A small image captioner, trained from scratch.
Model: 32-pixel images, encoder moe top_k, encoder num experts 8, encoder patch size [4, 4], encoder layers 14, decoder norm layernorm, decoder activation quick_gelu.
Rows from block 6 of the image encoder of a small image captioner, named by matrix and row number. Rows with one number within an expert belong to one neuron, the router's apart. Each number is 500 + 40 x the weight over its row's rms, rounded and kept within 0 to 999. All counts start at 0. Numbers have three digits each.
Before each expert's rows are labels from the 100 images, of 14976, where the router gives the expert most weight on average: "colour at peak" is the nearest of a few named colours to the mean colour under the peak. Only what is clearly more common there than usual is listed. The data: photos of plants and fungi (iNaturalist).
# router: router (encoder.blocks.6.mlp.router.weight, 8x128), inputs 0-127
# up: expert up (encoder.blocks.6.mlp.up, 8x128x128), inputs 0-127
# down: expert down (encoder.blocks.6.mlp.down, 8x128x128, transposed), outputs 0-127

# expert 7
colour at peak: white; pink
router.7:511501454501504513453479515460542516522551482563569502465526517567448538554528544583432529514472549422542535481482472518506482501465521517515489465444503505570477541564540564520550503464467460479492505484468508468437517471509523544443471506548524512478509465594601529527517439505426515506511437524492502504497402549471443443561533518481550521575519541530529467560478465522457490595477
up.0:522432554436496519549479563546478476519504504477493478505458509512503546363438470520482455498526506484531469525488533501446506485505463510512550546530455541484519416473509480474457477569455540398416491600491454536473432517564521442501558515484484473446466547466480602524466512516499560457486522594477470579502545516485507531533486440524507497440500493524518444483500533486497500480520
down.0:511567489474513526508454548455514494449500464523488476534473467489435533484533528554397552474585582484552435484505509487527518487569492554473580446518525566482407488465540548505479523502535520470538494513535483517413533498557497458579473505554599552509536536451464512502514507525430509499485475503488531444489467534497526429447437466505389543504507521473504501556503477528524472518532
up.1:442517528509466480470474509521432522504465474559489517588467495513489437463539568548479462498461495422504520508482504496451454429442538436480533515498462538452443487484504467525455506477483503488507507593449478466468474538503529427568512482496486533448488512417564502533561450509609560470531548456576492471463499533423485455446479478547461505516487570522404480526539450499484501480538
down.1:565487447517492519493515463569503564467502557538481539595523508476435554445536510458478518575444501486513504484487450441500483470511514518485540459544520462508506530488496540480459533488504456543411502480503503553480556445540601498439529519505475505359451497522429539520536478495538520455457500472462429529437506516508541514494458490518499515464482564547445435505592567498494469499460
up.2:518576528530503497497497481469542496542528484488478520437408460505421395506439507554470484495487511549457518634552446517504515463470489489484446547515464475462500519491530516498458519576566533574432503540501465461508508544535480474516472522547516590465443538571473469498561487504498510456537541511554451517475469537479535504515519462480576513513528428476505522435443418506467487517537
down.2:565479559540436468553530503547514551520496521494499506420508470478478537482516528485505531503455532501577554535528511551417500486522526477529445450596563513418526521508584504479490590514568454504573490492414479509474493501444553528562487523477446420449534505518495569477486485481551540495540573491554531511464469479534507524481496504514442526456506520497471535576425478437539511530510
up.3:498511573472482487516569483452529480544541446519494532409470465450462431494504504540491465508516543459495506528569441475570510493474472522490487524532466516451541528481511501529454417532478459545425445576471488503536532538482452417505501529512461545498425523409492523551459523454587536403460484593526503503452498580502554518538453504516529444500458495525545492488489521447471481470485
down.3:540516547450444545503452491550503546503536513512473428495538529565507552456461473423505487473446490510521472498534551429517521572506536496496558460501494507543487407602490539500448535563514543555556571482462485431460528454571526529526526559520449529465489523488526534508515509536489558438529518548386456523494514466539515471499492470471568476508522509496453500528436485426527542543454
up.4:554429561551551449498488527469523487529505451560515530489424505495470460510509528446500461496516564519523557493510457502470483439495517460518554507564525457474507525478584443519479454475494486509523556563476490561513514470478505516485472460521496534448511551531496601589495585484468471436508498515454499613490497541465403546545502568427535541490476497550563526506455509460533524439508
down.4:504452565520481527537509485475472557488482514494523506468502532467467532492502533520508412496451541417554487468520526472448500500488493461497607497589489539393523465497536496502417527499488540516549524515515525468514477440476535503529484584540461565452484532506564596486433477473598565529541461490497490531451494439517470528520542498466499537467529469488443517555442514412482518454553
up.5:474505499562567581546570498473482444531493501484489498469486479506541554558528476500481390503444515567456442528567476420509528475577472496535475470517584470587538450488503543483525500502443536486503534493532555556521553518520520487412496601463524527452494525490521460486495547532471443464492460528537461519473531516542490433558513512509492542514490546580518451449529501492544570501521
down.5:572492504470500547509499441523474503482431522586501473450488451483435528447505504610552538489542500493628491495502487488484480539419495457546491523501567458553471490472439501503459473493433376524485492535480519518528510520487444519463453497478533497578551458519544499500513470449483530458477495507570470571512423442501488457502494435510438514503470454545501501552498525559471452486484
up.6:570471553507525444546445447524535562511428519578545545483457475504460480444499512535540448497512483473562507554520498508471412495526496458526503513517512496460545504635471520513505528520562530505524476467492475496536527530578533475515483503508536529447500437508578517518467545426457486529523492604495513566559552573457512445450482481471567506566526455475505544456445491480476508534504
down.6:479431499503474454474479541512494452568473563432555512443506515496488546524378499496501512580477477520558480468555555490490469503478513440545416485552485523482542456540553485520479478498541464510585527517467527460594451451463497529512518467509440522492458527469523498542455622525442496516579468479473545465493490508530476516528511556484447435450466475431507534529484532514434475518511
up.7:525562604406564445502508513491591555531490490561493466474482549517469474507490528515506497493486479443481577603546449440504527466487466476523433473499556451484506430493497522501516493570531541470563437444481483565502511508594476518483502480511475553473511529507515493462475496551546519469461448472490395527460520504425548558472505462520565500446551517526463466505530467523485478466484
down.7:499475452452447489512578509533457516517461433487541480470501500471464569474538432532492523541506473471563524461467515508518484489436472467522476448521514453547516531530505565546541478528423473509426462518528518529488479488487493493448484550516451413499514495481418598535512513468459518504526459411483532601512473495466448516462490445489439475481462406493517547508533601548438564509494
up.8:552503475524509526567517479452448524539537472515533523474474487541512470483531556561536447441523526476565563507509439560516472492448464474436523496533472519517497501553538502509442517470508523506510568442485473465529385552429482498550490464517461553492542475494539519478551492584453458439545512540551508505494529591480516520490511492461571421446527493503524592531475465426457410489500
down.8:527471498477533483518566539562485514505566532516514554519536495502431529492483438520514512517454569522534525513520436551423509459596523495497534502543463517549532485475555472545459532478586490524557586495513396483482521466500482508483548513495492448471489471469437507545499519421499557469487567435450474465435548472516530506531502487515492498507501506414425451607434524450550511489489
up.9:496448543510398437501606521481514430484547506443492534539466492494503436500464446427468449513445469490531474528485527505524480516480526506552536549454432529465527500425456450433522430534533503520511493545499524526531506525484520461506474498560494511463441536499447503563415488520567448470502456484508515500489548457517496433564428511433477465454501510511457463431606540489502521495539
down.9:441482507469511482453470587502460450485427522482508525500492501526479513483418463549464511582441496414524471536489481499480462472492475537481638541459533512507446449439448473483511465507468564482529506496520527503477435518519506504462573551473525496469541536438492470535486563517527471467419448537456528540475532581491528484513478512540462541457624480479536498521487563455489461473541
up.10:486410430512493423491503513474491528530492486475465517516443498511540514547512448370516454525547493583525578516450476474465447513569531430471523571540485535417537544470524476476441521495528503484548486508513419528554449533404457478552503498558450540489454541474460558452466468513507537516492554529528558482497514526481519508463489480476520445484514529449457483512502494456582492468544
down.10:482517485531524513530502511477466503459486564532488474412586515490448534485462535495493507527509462488505581516479457513588506515529508556548498459523499523506621571507497548501488510387512574491482570518509480452543490518484504468458592563449513502510461505517464461522445566466536439461468521479482495489486536543537540520555459513616561490482529524493460476474480544502594462513541
up.11:481469550437395507484489481462495460529530479434541525529695475468432489559490473499557526480487491515468539443537496499465463547530542425537453515456426503439567493468462473466526483436475531545523499501516520529546534540457473539492504505523538471513480557426517479526467442510525527461457495496539525492543490481511527508413484527549462505519505484519463498557552503507500485423493
down.11:456523463499481579459546584508476489518549504524471463414582503456519402542495501511479469543505495514510536522471444490548489494476439546519476499429494485482485550524515573476577435430496466501546501400459447521491501542491468485470501486506434490529499530421456437493456479493438602485478538585544564464476505432492517540447439542553509519511446465502467509473509500518515499494488

# expert 0
colour at peak: grey
router.0:499589534453553476496532506461495493502515592427509556538530460478449472444495462509464504471516474518480486566528463496414562498494547453412473578545528545519539485448504446492580496480528450424512477555556472591486508411498553443525506537508520494441458496501496511481484558562515492508506491565531516562475465437521539494537545491482469576478461483506514498559499550509512456443522
up.0:486465535484451537552480508487542414492501563558493549430468543504402525531468542583492522531549473544552584493583517458441532404563524471500532586448463457502518529487474478494469527500494501492492525554450468535497488533474506484475562491512537519549495540574409526512526532498512492518488474465459534558493508482425478513513491519443540462490460521535566496503424555499478460523570
down.0:469511428574443549450496508416454517494454497490528518489440434443476526493431517550541510383549595532454434564450506516501479512458446505495471486543512494543541517523548475529447467512460560498441495408458504525476509494513506482514501439482562537560502501504467512474588473608472475452556541446468511513544526486483464471517494455489503506494484484538475497484489441506508531432461
up.1:485408528516505513520538563508475532562564450505503479475554466493587519518432490423503507559488547560548491459537592439497499491494477537585428474501472510453470472480439440471473516554515546460487486517535485485531497438595514522555562399479540519544449514452553492520449515501503563486542440512490510531538500531506522523530493526543530502505514601445525511449537473509494547487501
down.1:551431540475557433524492520511501503565509479435514465560471469487481455522484466477525507425459543470462456507516503569500406553489521439506523548543488456474465507444486453580429524453500475456546505458519530519568517521450548544478542525462443516488455447520557522444473501548507423585448497500399512436512494472450486488535468434482503468461482485538531469502541515548575502466493
up.2:456473479386453434520472546502479447512509486568502484565496505459469481481490505529533501458555475486507529528540482525514473469487432447447426494479495517550537517505435481420468474440486498499492412576391478484519467515566490492489594497521565482448487505570516469518469460419521564504511535544533526483468528575514562522509458465437601482522498518521470520509516504498547530539492
down.2:550527530453541537506456541587529539496550421462548491434509500526515523476509481574581520459571548437515408487513451497468471499457502502510435467489520492420465519539551487521518557511512484527478422543500513446543501516495547474546465492454453514523579476488533525461501496439410507453505504505522423460489518458505459537502500445443522576440523475475503480503463489485525462385483
up.3:490510506605577431575526477512439559442520505515480535592507461578487457464493544470462499555531491522425467517539518491523437433541496488480515526536495544481481521488494436520491517521571469471543504535465448478481557570475476481456551445549549569535522500516498499476503502498501520459506492628496469517488498484453522602522446457448512510486506523516467507439548486456428485546484
down.3:533528410544536455513487478497488541498559487457555478509447434540535477500510537498524505547515533527454473468460548478528481551551570497460504542546489550473488536548475534498440530507530517520554566438470541434477474469508494504468588615436515479559498421480490534455416513469572475480514451480568485540519456488527524447456536520560500554534568479546494474472434524493561486472515
up.4:518591551426499489483551445488469457598424476505516489478431527594492455503547525553573492467460506474560455515585467477472509463502521494504499456531447570458500476479533540529530468455542543491525447565503549549514462524558531562563539485410501540476507531508482543491435513490484478519510496455547497451492480515490528464559515463571522470496475445499415462517493510535470503439456
down.4:582515420457495499458537502512469501472520512500462392438553516526460524507480529586500526520521441453427552475510467485513478435507434474513477519475479502469425469516458546424474516523482567506527475523493448432478455521558469582538500532550522541430474463493519451447506554494434531513466450550546471525483534456480535592463536456487534524460504503487447511516562483446561493469536
up.5:483505463499502443489522497432425546512450490504458497520493465517504423445483443498405532508471432459479476535453499540467499447447488509494441469481488532537466548507620543473558545483512553515548529561504489538537494489507583496481575532498442494541496548536515416583465471520514430527477505500543587523558524523478447519548462495537515505530486484519556516505515563448466566435520
down.5:491559529518558428522479499505418450493580528493391550525539498516464574466552502434495510523461487409526473551569438595545522457515521557516460513515485495453494432468527540562489483560456509487583529501504495449467465507516481514507504533451436554526477533504473463525501440502534503455508444503518442442550508490496521541476488534481494494504543572503501531537472520590571515514463
up.6:556558452521515519516426540480473447526527481476494452472490476459444495484464522417559423527486494552463462492538500436532498449518461541468467500501514537536444443514465504480525503534465484413528489510554497561513426486560393474538545454513482504491500519524576498555604504575491478450504470520496546469476480517518469471573457466479467508448496592484529491601518452480490500492551
down.6:440504487543527499505430498496477521492508451532589520501526493445417497516478544506531480527515505447435540526478483493509501480491497487583499532480432448461458552494506441533525573474534507521531508403518466479541442563492503489416553483543455436552541501552462450442414422552559478451445556497535563435534539491512466471424505504556451520490472492519488499486429480471498541526515
up.7:453503503479485513531427514465468488498469506578501489475497455509426547540456571452473427490409502506529477532555490473493489462520520531498529497492492537501517471511511486522551470516426481424456482425473517513440373512489523443468464489475504545490507496525524485483513461507530426447516503442432481431431471593505517472495441431553441521399471484527454442476511528501527550559500
down.7:515521469573443454490419503490499524504421547470485466414542454551488611425506548520512492447516503491439511465462453524598486480534568489554449483489466462449475526537453542446503482498576467501476492503437450464498459523565505461440441520532508501557517506513506506473473500511460477494454482572509423494446545455430549531443487524494561542450530488523501481486489485474518483560450
up.8:477517468479562476551478465451517496491490532509502529447507488461522481601588588464515534540441463517557486529513524481514441506583480539553441513479544492470498575471501504565521498397430543496483459511446486533573532447515513458500536522438451498480494467511429530488454499487452509540578496491527558586474512510471477458507428483482433551426506519533508477536546478512496582493502
down.8:558580522473495513502521456466434468476492537545497397552511465484498530473553482542558460530491529440500408420521566454464576531558487512524474443527489447576561493485534534514504519463484485483538498537545540486517508459517492543462457484408576535508528568544572436534474504524483504520465488532456530551543496485534527471547588483553505532426495544495502476506486546490505477464441
up.9:608567503470572502538523512556491511474587488604458515526515494541509504539438465387514488474593495503501461463499506502526456469534512556559527455478445584513476511560496483500461528491501527455507456547495503509470541482432506480455442523533532552487492476520574556524492484519547501540549471526521563521579490456419408533546508490493548460477530518503527488488441537500507484480529
down.9:587518495587520413485521501488464487466525534479616530465497485446564486530459550399494499556513518461482536492552532551582561512517498461551505510544529579433478525545522405529468536584548523487505479513479499514509487467526519512475497554534532464432485481506496505462445529475539506477461566537498595498527587504539449506482495520524468471550549529510518541501485529478525528498551
up.10:500482488582523525515508464480522468473463529512550470509473509632447470570478611574505566524548457437556532445537473535447539460502521452493509525408474490545531545449498517440486512486502473461507510485540430509566438485477505497523515548455534459518518474587472472471519500442538557468533449492533473451506486512487561542496509503490526502438466547496474514573510477510500467596477
down.10:530555535468500444498480482534497543509496487512441393525520450502480535496562550565482458527547441476496447563485434491461467550418476525459527503477491500491444450521508543529577445473541483481506535507478485546569441601499479433571527546533497534497526477515538452559521422484467515497495497488485538460402523526460501524570471499529496542487514518462479534439530462591453454480531
up.11:491507394494516521498413555447472565432444494544450435439455477491518481529453480462518449502514491478466535517487550466484431492472442528532552461443525554449481530556452505535501475519545461465475494463477490496516513486428441477457442511488520515449432484527557536488476453497525473559458490564536597523475471550459433508556431537479461504456526460477571557505482526468439487495521
down.11:437544484534396492526479569507528458420486496526461558474466455493413576503449446493438435508503540527507519559519517481568501482555502530514534479513543503538505522610422466475500504559580518541505579554488493493510490504521484458506515459529552411496470527442455561452486580441529486468470496523474509565476489520520575514529478513503495530526498462577503481448487493453480480488504

# expert 6
colour at peak: brown
router.6:535527435567510465486511538524407551567520521484464535481527483556547502457510485475536443531461435571448497522552505518486434435484530515481519570479482530452589553444535454503524475504515563537564558484526523469447467471487515540418552524518504479424471490491528542489453470515508473508516472564447549571531527434537457513527525564483551450540472479505549447550503486528524542493568
up.0:536442547522447497470479522511528477525505461500445547493483455475420471460505407536469467494542532541496497578499460525548444499457497485451590509500492488491566489467483461493501460605472556516483519543477487541529534496565455446499543417536510545515417570488446525494459460449515500489508576561455436513438492550451492494547488536445573441492513498507540545519505522517460500418521
down.0:530522507472563433530521457488530522542538414501464483550575450439412485490477491465486485486418451498550490520537513474452486495484545475488431510492573455519579472506463528448521491582499470553474459484470475491476573526549518523479487525426480477533534564583501486518490477473489542523448534509485506524489483480496630600513460506531531513501537417537553518501516486519476498507414
up.1:395499481477547471539502509482459509464392478476483475541459485393461504470558550492477476526472505508532468486533590461536558468494520510508523513510560530530508477477498513524466525474477569453476533520498423529492534461512574516502538446524543479551415431476499550493462485468490464560567529507498518497549528604473496513538434493526424432513515540528444487513542573550453519493545
down.1:487530482553463520482452509569558526417481465498450498514550494512448531475562503435484528506538518490547563508495431575490492554514454499518505547481629489488459512534519590482533521549548471585523481484469487459464545515463407530451467491549478493444462472441490494524474485440452492533444522522542496570488471477550523495439464552486471566426455552452477506522494482433475517504512
up.2:387402457524432559512458562428469520522536511569539457501480523523483487476492504468478474436534538497500485477539496527528463446517538490502449426518479535581528448519503500572506514510507514443479497477535524548508402484545471474466516493508452479516433525492559509547452526544519456440533531548443411469535488592486537515554541519492471484488499577497540477479483531502566541445499
down.2:486457460541481459462522494462486408471503509474533540468535445423493447491542512417574477473534501478544525507488495584506527496491496495572397493501499542527516470485468487465499530473470482480443488486531417522453492377489508467525551491451467464515501570474487437553487502463466580499528458465506523506480480528488571483441506464452503467524566559490555619509438502530503473522461
up.3:478529524519476534518521535506496552538512497497466487535483518432453466534428495524452507535533512476535528418433547461537561516604503516535493521475472472470468501527491514473496488520486567472451583438514602509511484452564491456482602519517469440530447457510542433494533500475583463530484469539474482470484488550494472445534494426558547462443533581453496527464514463517505543493406
down.3:484555475550495487535434506525467454572555502454592495487493508540554506541445468522518436467473506510481534477510487448490479560562497489491501486543508473512558471471486453438461479506514469454470568430551465500511514505551510457500501551496451546474486545505521434516520564555525429501554466532501491598492430449592464456499525456438492457552554490458427523504461480502445454557418
up.4:496529489482504437498547476444490418521455511507511507459592551547534523600550487415547590435501467481457509465504440464506442494535518484491507439501484470484514508472587454442490450485502546516537450500461524546502428487511488490462541580477488519446462506465453451500483482546586552456516485496524553520483568441510490476450503518524532507527496496566516519515558520505589464415512
down.4:475539510474573522508511521528494486543498569576524479513396500558419548474544492591454584553520503498498524467498420545479467499513555534571514531542495510500469466582569405513509469508552471476499529540501541545481453494428491502501506491515529577484503413458570478518513496477500525530512533464471518401425496482516459545511480463451512524440507510444449534511516474465529495477527
up.5:509425492552510495452486512511511519522562590531518485480558550554479574543542529507534548519506390523519447500470482493452447543482550440555490529491500502506482556511471475500514492501549540555459435434531501536491516540482556550461480520493547459456472448550490445508489487503542491508494459499467487566533437446496432509504517472498500575514461466562522477408488530520583589551416
down.5:484502456517502544506476568500534484503568483467518493501542522575533501462496502505449510500496529550418494458452548523504538511436504530458548502422517498512398548487432525548534463494415538515462510498470486497533455499423442510496551513553549534515444411480506550507508512471487457489589571591486484495529432471555422469585457522476520542520518504561517476514522426542546526507498
up.6:467455479569495537528441528451546533452402457479532504400509483492512469506447509457522523492504505524501483562448510469511470479530518461433525532466537420522463564569477548495530508504443542530519496426471517478532567487491495490548515411526499437506543529454522505496480436506474510447575529521507518512510444543465504558447472528476569425466524422488541514563473507423457469558552
down.6:507527483428591494498501517582514529538499453492475513513528424554446513509512527448508508544391564553520483521497492500505484526600555472517503564535484509536527477425569508478551498496542426553489504465489481454567488559490560493490436478452486382522481504492467494523428461459505530458494468474506496480446527466526516561539491517562481540505528510498459472449435549584467467509511
up.7:475440564515506498445430554445486485488491525536455540487549535514535489473577501493457504473519467520497607505531478551464484510472509544577476533597542548520496515416510504500485572462538498489437518460491485520481462471490543501404531487439475580514489516474472408475450471455519526582479506549551591495510442504464436487489477499481510493500484499520493473499397437453463500485455
down.7:503577475532405452538497482492521453477441566507451438472540515482524479402452493427436476527524474492544507500553500415563596607529429471489462512489549481534494515499477452490526475533495517429557461511522439498463573538507471521497489506524513526494493516460493463480428495467459536502534555480518515537545542482528474469529498500502494480480489551476507544550394474535461504445572
up.8:485539503472488418510497427555472486513535526516555510455500550521551523520507461473475496531435533516472473508494598445419430489531516492529549423470563477558478477542492472499566451571609496466538490480456466573451433470468493511494497501514543409483530487467524453478490523467484539514406532540443526530528494502532596480490438496498475466523503555462522516496493490557509508428541
down.8:512440516526555525509547469469555462448533538534557496585527474452513493449576390492483478465482506492480503521495472592417533607499487519447488517500504561508481518469511522501478517545543517421472491540505554447525496486578448549492516428430511438426556490462589441514458538505473525439465478496485480491578457540514517489501503483459501491545445491524560537512526527457505487508514
up.9:491507458433565523541509551465489541450460442479496493554546458455467509534532542464408497504467395487538574469509520478534510487541533533569491507533460541518524517478539514500481494442519514491514584496474410546453583485515495501489565501463534459549519448469443477463497528473482507515500477533544580530522493515471484469452453526520473505454545473515466438416558565584526443527433
down.9:498555434502492434607498516477503549453536481489465486459529549515530453524443512450501483493403531505521532584483508406608532456539465525508500512452557534517403531553503551445461494510512521523545482508533499471512567507505502485447487555517512490468482454464515547508447450515512466552520487526444541553461494474565408530525457556498480487515572503482452416483494477477489535503539
up.10:531459512468417517543486553499522549541555561548486538494509487475485468508505570454503542499508545497483555554541478477525494468544493515550502543536556468584538395521580605458477515562505486440515550516522498555533495451541590455509526505466532586482498522483441463534546469481539473460490524517476472460453538517479519488564485541472516458496509542580533487429418548543500488476515
down.10:539461504544528487519551480447482473491505526460544541490558416464459531419493477459508498529434474446517515480566498522520529473508514478556457552491551495528530506530426507470542483547493443461559511533492511491438525481606535434488517431439458511517438543532505436482453559506555579518552472520553434526490476443479473573471499553412550483525484514529538470491527526514437429503532
up.11:484531502556458537419483468456572546493422545508467506511493545428457512536482523558461483482454472493478468580448542456517576505595490528493452555470493432514478505570457507432481545553554503493548592437524486557575497497434484474469484485524548438564500462466477490481504438483505526497560524459478484519525505514429494502439557498523553475531478536534508505576498519518466527477548
down.11:471447537559431463525505515494506484491514500488563503503439484530548498470454477543481533497467511545497461437538468481462558547507517496503559562473500481492513502390511435486449470565529545479519542549535452460513496485581517517537520469476482452506416480492531591449436570493521591474442469461491401468565559397541522523540497538472497483501478472494509420486501534530484484454489

# expert 3
colour at peak: grey
router.3:520435505537476499444520566537526456531469491512503451469539529405493470470402481437533536434563471509484556500510528500497458571511491521605492586551437521451503502470520484534435515510502461457453524512477467466539505512492470510579550464564515514497554489498491548462522554528532546483482428514481453485505481483492496489440481451487532546430570459504441472439497487442590492528445
up.0:593444519550622539535473562443509537510417404533509534468490530573539461499515489492580472500466532504491503488546463507401412524482490479470531483471505513545446484490561577511517493477538472538495490518426464431505477487487498496443480464547473514497531454511486521531501432538521492491474561557512497498529516533486514557582520526474524501508482468440477497479489484446446475400469
down.0:470537466573500463439509508547506543439553459486525518408514515542557493463498464587559501514522466518442418467464499462460523498437536495451479519455508511462490557549488487481499515514571487493535418434512518447493465483504459540453539468483556526599521478506428482486564570448504488429504555502524478510461543477530533477435536453532526544564481455458467477441480431484536492451514
up.1:493566507519550488480526506516506502536565566516453525414487503525565457596446558531482499522499433524451467498538526486560444582500482495555539498477539401489465564473491508480455520474474528555561481441537523470424492458563482524473493575510527519507549568488490453493557554503538550569478492518432485472534487471554473480488510460567490516525435476533442514465520445489485503511419
down.1:462453468476513488488472512465456555528526515490546558459558458455521538461548479513522508520432511388481536506502472459515442536485466459462557409511501525527478507514491569495433416436470531472514510478473405530514521513532488502579498497514499581500449469519501533467460546570558462493485484499513419467485483451534479560523462459468475447434436527461529495568511560451475495446433
up.2:481542492537527415520520480461566503537547512508506449484476520494495510505491452443540601549550458490518474523494487495502582474481507548490514524462499524481444581526467543502572526515554521531482404550447524509475607559519513474475443514486544524443539440594539560502454509457451467539556494477505524521469408422472473467507501443485469531560486491530519466505498531470552527430498
down.2:505493581577480541534536534500436536516544463563525492544465582460449523541574510513467511484502437498467539495583549504499487533498508525509567525509502530432517557505558430528451496533567471500439465475496483474498452453488471542580507594511508486567555495556423455467551538470512551593502526453544510524515489503574490530517472546509510516488494574484507542519459541523444465521522
up.3:504508511480563526556465534462489477541441480480504435519438548445455508493506447531539485474452500506549508472573506495535481464520428426495515478531485512515518529470480452542480528481445567464426434502427533526423485427588537433429504494489516529496536521488554573529432504494545465455528496561547530518545527503419522532463520482468526452428511514525430437466512586481481522508526
down.3:501558473534458457455494481505593506492503498538481476441486501545493493446512485537461543556583534463462543492461515537559553583488493510540459518535559500538465580582531539537457473521611494515550465503522492498499456549540499517453469460566519539460462501490541433573509489447424547529500576504485544505455492439433469401520480529493479476565528466511520495491463492489456460497478
up.4:474468544517519559476479504530431489502456495462493518529538551427462496485515485529600445425562460572493484542475535459553438450508480470578530519509478496529475487425471441491487475457427484450418526534503485507484449513406512506508458518495490529488508439468517550495533525496546467475516507464476550493474520486480456526514475513465433546459558537408475524469453465404468503518607
down.4:470559570519513474411491442478582476458476490524498524463498529521513461529502483496564592528479576511464418427453519517511492502517511533565471502456517488493519511469504520437542443427521513422534522527450490496517471486461500565476480478469557485550521440400553535499548465534427586507483456527440521491528550499473474459533545481543495495581500520498464496569510513582501450524492
up.5:536491502496559579527481485501459465531480485414479533536437507494485553553476459507525521446496432540545484513508559478518514497523512441551528521513494514413501507501477434495513489512447527436449498472556589579513524492594535487545493511479500419479495575486474506502444535455616477508474443546489490521524528511500579587414439496489510483486540452485453504417512498529511518465533
down.5:463561503531536505533472492536484545482434501518532529496510444555445514489554472538506631570500527475498481488459461520447404430486457485556525502503502529525488491529502528485550503467473467511457475518512409528488493561486499520547486489524485460495485413459560489574482500510504491415537511576448542513442564551431415511536474464500464401471490483482449568505464499533461513464512
up.6:518512435565484485490562532458514498534436487469487479492436536568569431543587547571550516510483520521499451446529483488536506510478474470481502461442490467499504625495603489473574485498489497487461413524416439533532481526486518516516593497455508561460568511489466461477440508489514486470523515497536520470489500556514539489487555465578462467519461478495524588517471453474463501516483
down.6:446506528536595428480548478439451484461553393503530492510564488537513429504544493480493502450473508499476540518528579543596485533463504493498500488492552483573537556519615550517489473471493494453510492509487404471469463485531456506518501538484502485513543469457510380480564578505526565498430528502492447492465500496531495522477506488445465468550453542526452520491462494504526457512463
up.7:478425481463446508507554440450571500524439515530509530490492513496522459514513545476455546475448461510524561476591442493470526543529533545540458557472496510560519484495588488486511446529434474556520410461452435450503480448466487524469570445444462494483487524548459501467427496479448516486565515485467518401498525488508454512512505484490457476490421467594506469507516504503559555555463
down.7:454514464501534523537492582462445522479528514460404417439528489502508499472498434451460396463510515475473547498489444416529489536468559549572486515519516542454508537503554536505549572487536458475466536481477481470490530547531457466507524495457483569424474495495597489503519491448438520489584511496432485420496516443503453518467476481498478492480519449499515538507523530435426546519539
up.8:465414484546445528533561594482470436528635510519503558518470516495501487503532520565474497502460405504558528540512509435535534473498474547517588483448536515478482498504452538471501473495545604460465530504499520534515458549503497511485530495484487593504481481496448534457475589476533498504534546476526503436555490558501509438526450544562540449553473517488459441522507507454506473517512
down.8:518540483481489620536476477518485496476534493489442453511538523551460508569532515445485523525535561531424476413527562444513523541480494488524495579516514463524497409441501548575571518503504496571481525528535527453521536491481496500500468466514489515482497471484451504474534488553445520476444491535456510615489523436545475455471524446472552517482474465567554473545534525498586499540420
up.9:512518486480552510458560564508506465538545554534518493503473554559579532529525549521501491539494470473492462470473494523469531526548477497474496509496569467523578431479487502447448567500566460545490450447568557543587510531588489519523530562470478477517478537543491454462524609505520536492493538481470464403501500504541521475523495479482520525494426487574452509541584510533518563570455
down.9:474452466454525547484491583521459556508516510454542467507483493449535548467509438511509507531538463491557570492472479485446432491484486516560474447547473495511554495493523560525503514492527488521496520576524492467487471608498445490516550480548488573502479524486585486480481473563551521428504575504552501517447569442610447523439444517441486474507512493477559500438443482418478526499460
up.10:484506590524499477470456465498466483468502472509542533463396476521438473507533492477491476488468509562472483504467493410477540502458497518454502428598443406523477543492546547587472492460591525419534510478512553488576470550548468514444499432442509530547481543490577546541520505489505490529451538498538551516494523479489577458528505515480535475515487476571446515482472533465522475441478
down.10:506503571432530475446442513521503539520592488379513529477561511506527565451546507548563498459548438515559484539399496524445536496582490457419421535531552501541531548473524480481437506479487567470491459452533535483457481459524490516505500527541483492504446530528483525573446545494513530540578463514502500508512479480470500484461496490439469502515512485504486466492503407484480516450428
up.11:463538505488449538568510613467443527471486545523415437532506490521469553457563442495497518472468464518484547523449541485583520460534511546510499480499550527535425471519500541510500590509517495458504530528429479555478485508445507493466527498575517480510548471489494531522425537555501517453531468476504522475421487512453460512560445574562435477577518447498498453498517594464476465491504
down.11:556490465569530518443520490528515476394504531525514560485476518500517538508479502516455539587542545475477525482497560502589527527498548504519476535525574450649449431508518457476518478542504475450447504536543554423528499502516496473571501469506439492514518459524490582503482572521454496486465519449440499464532493466514553469411504440491563507513499531538477532454513463508508476511438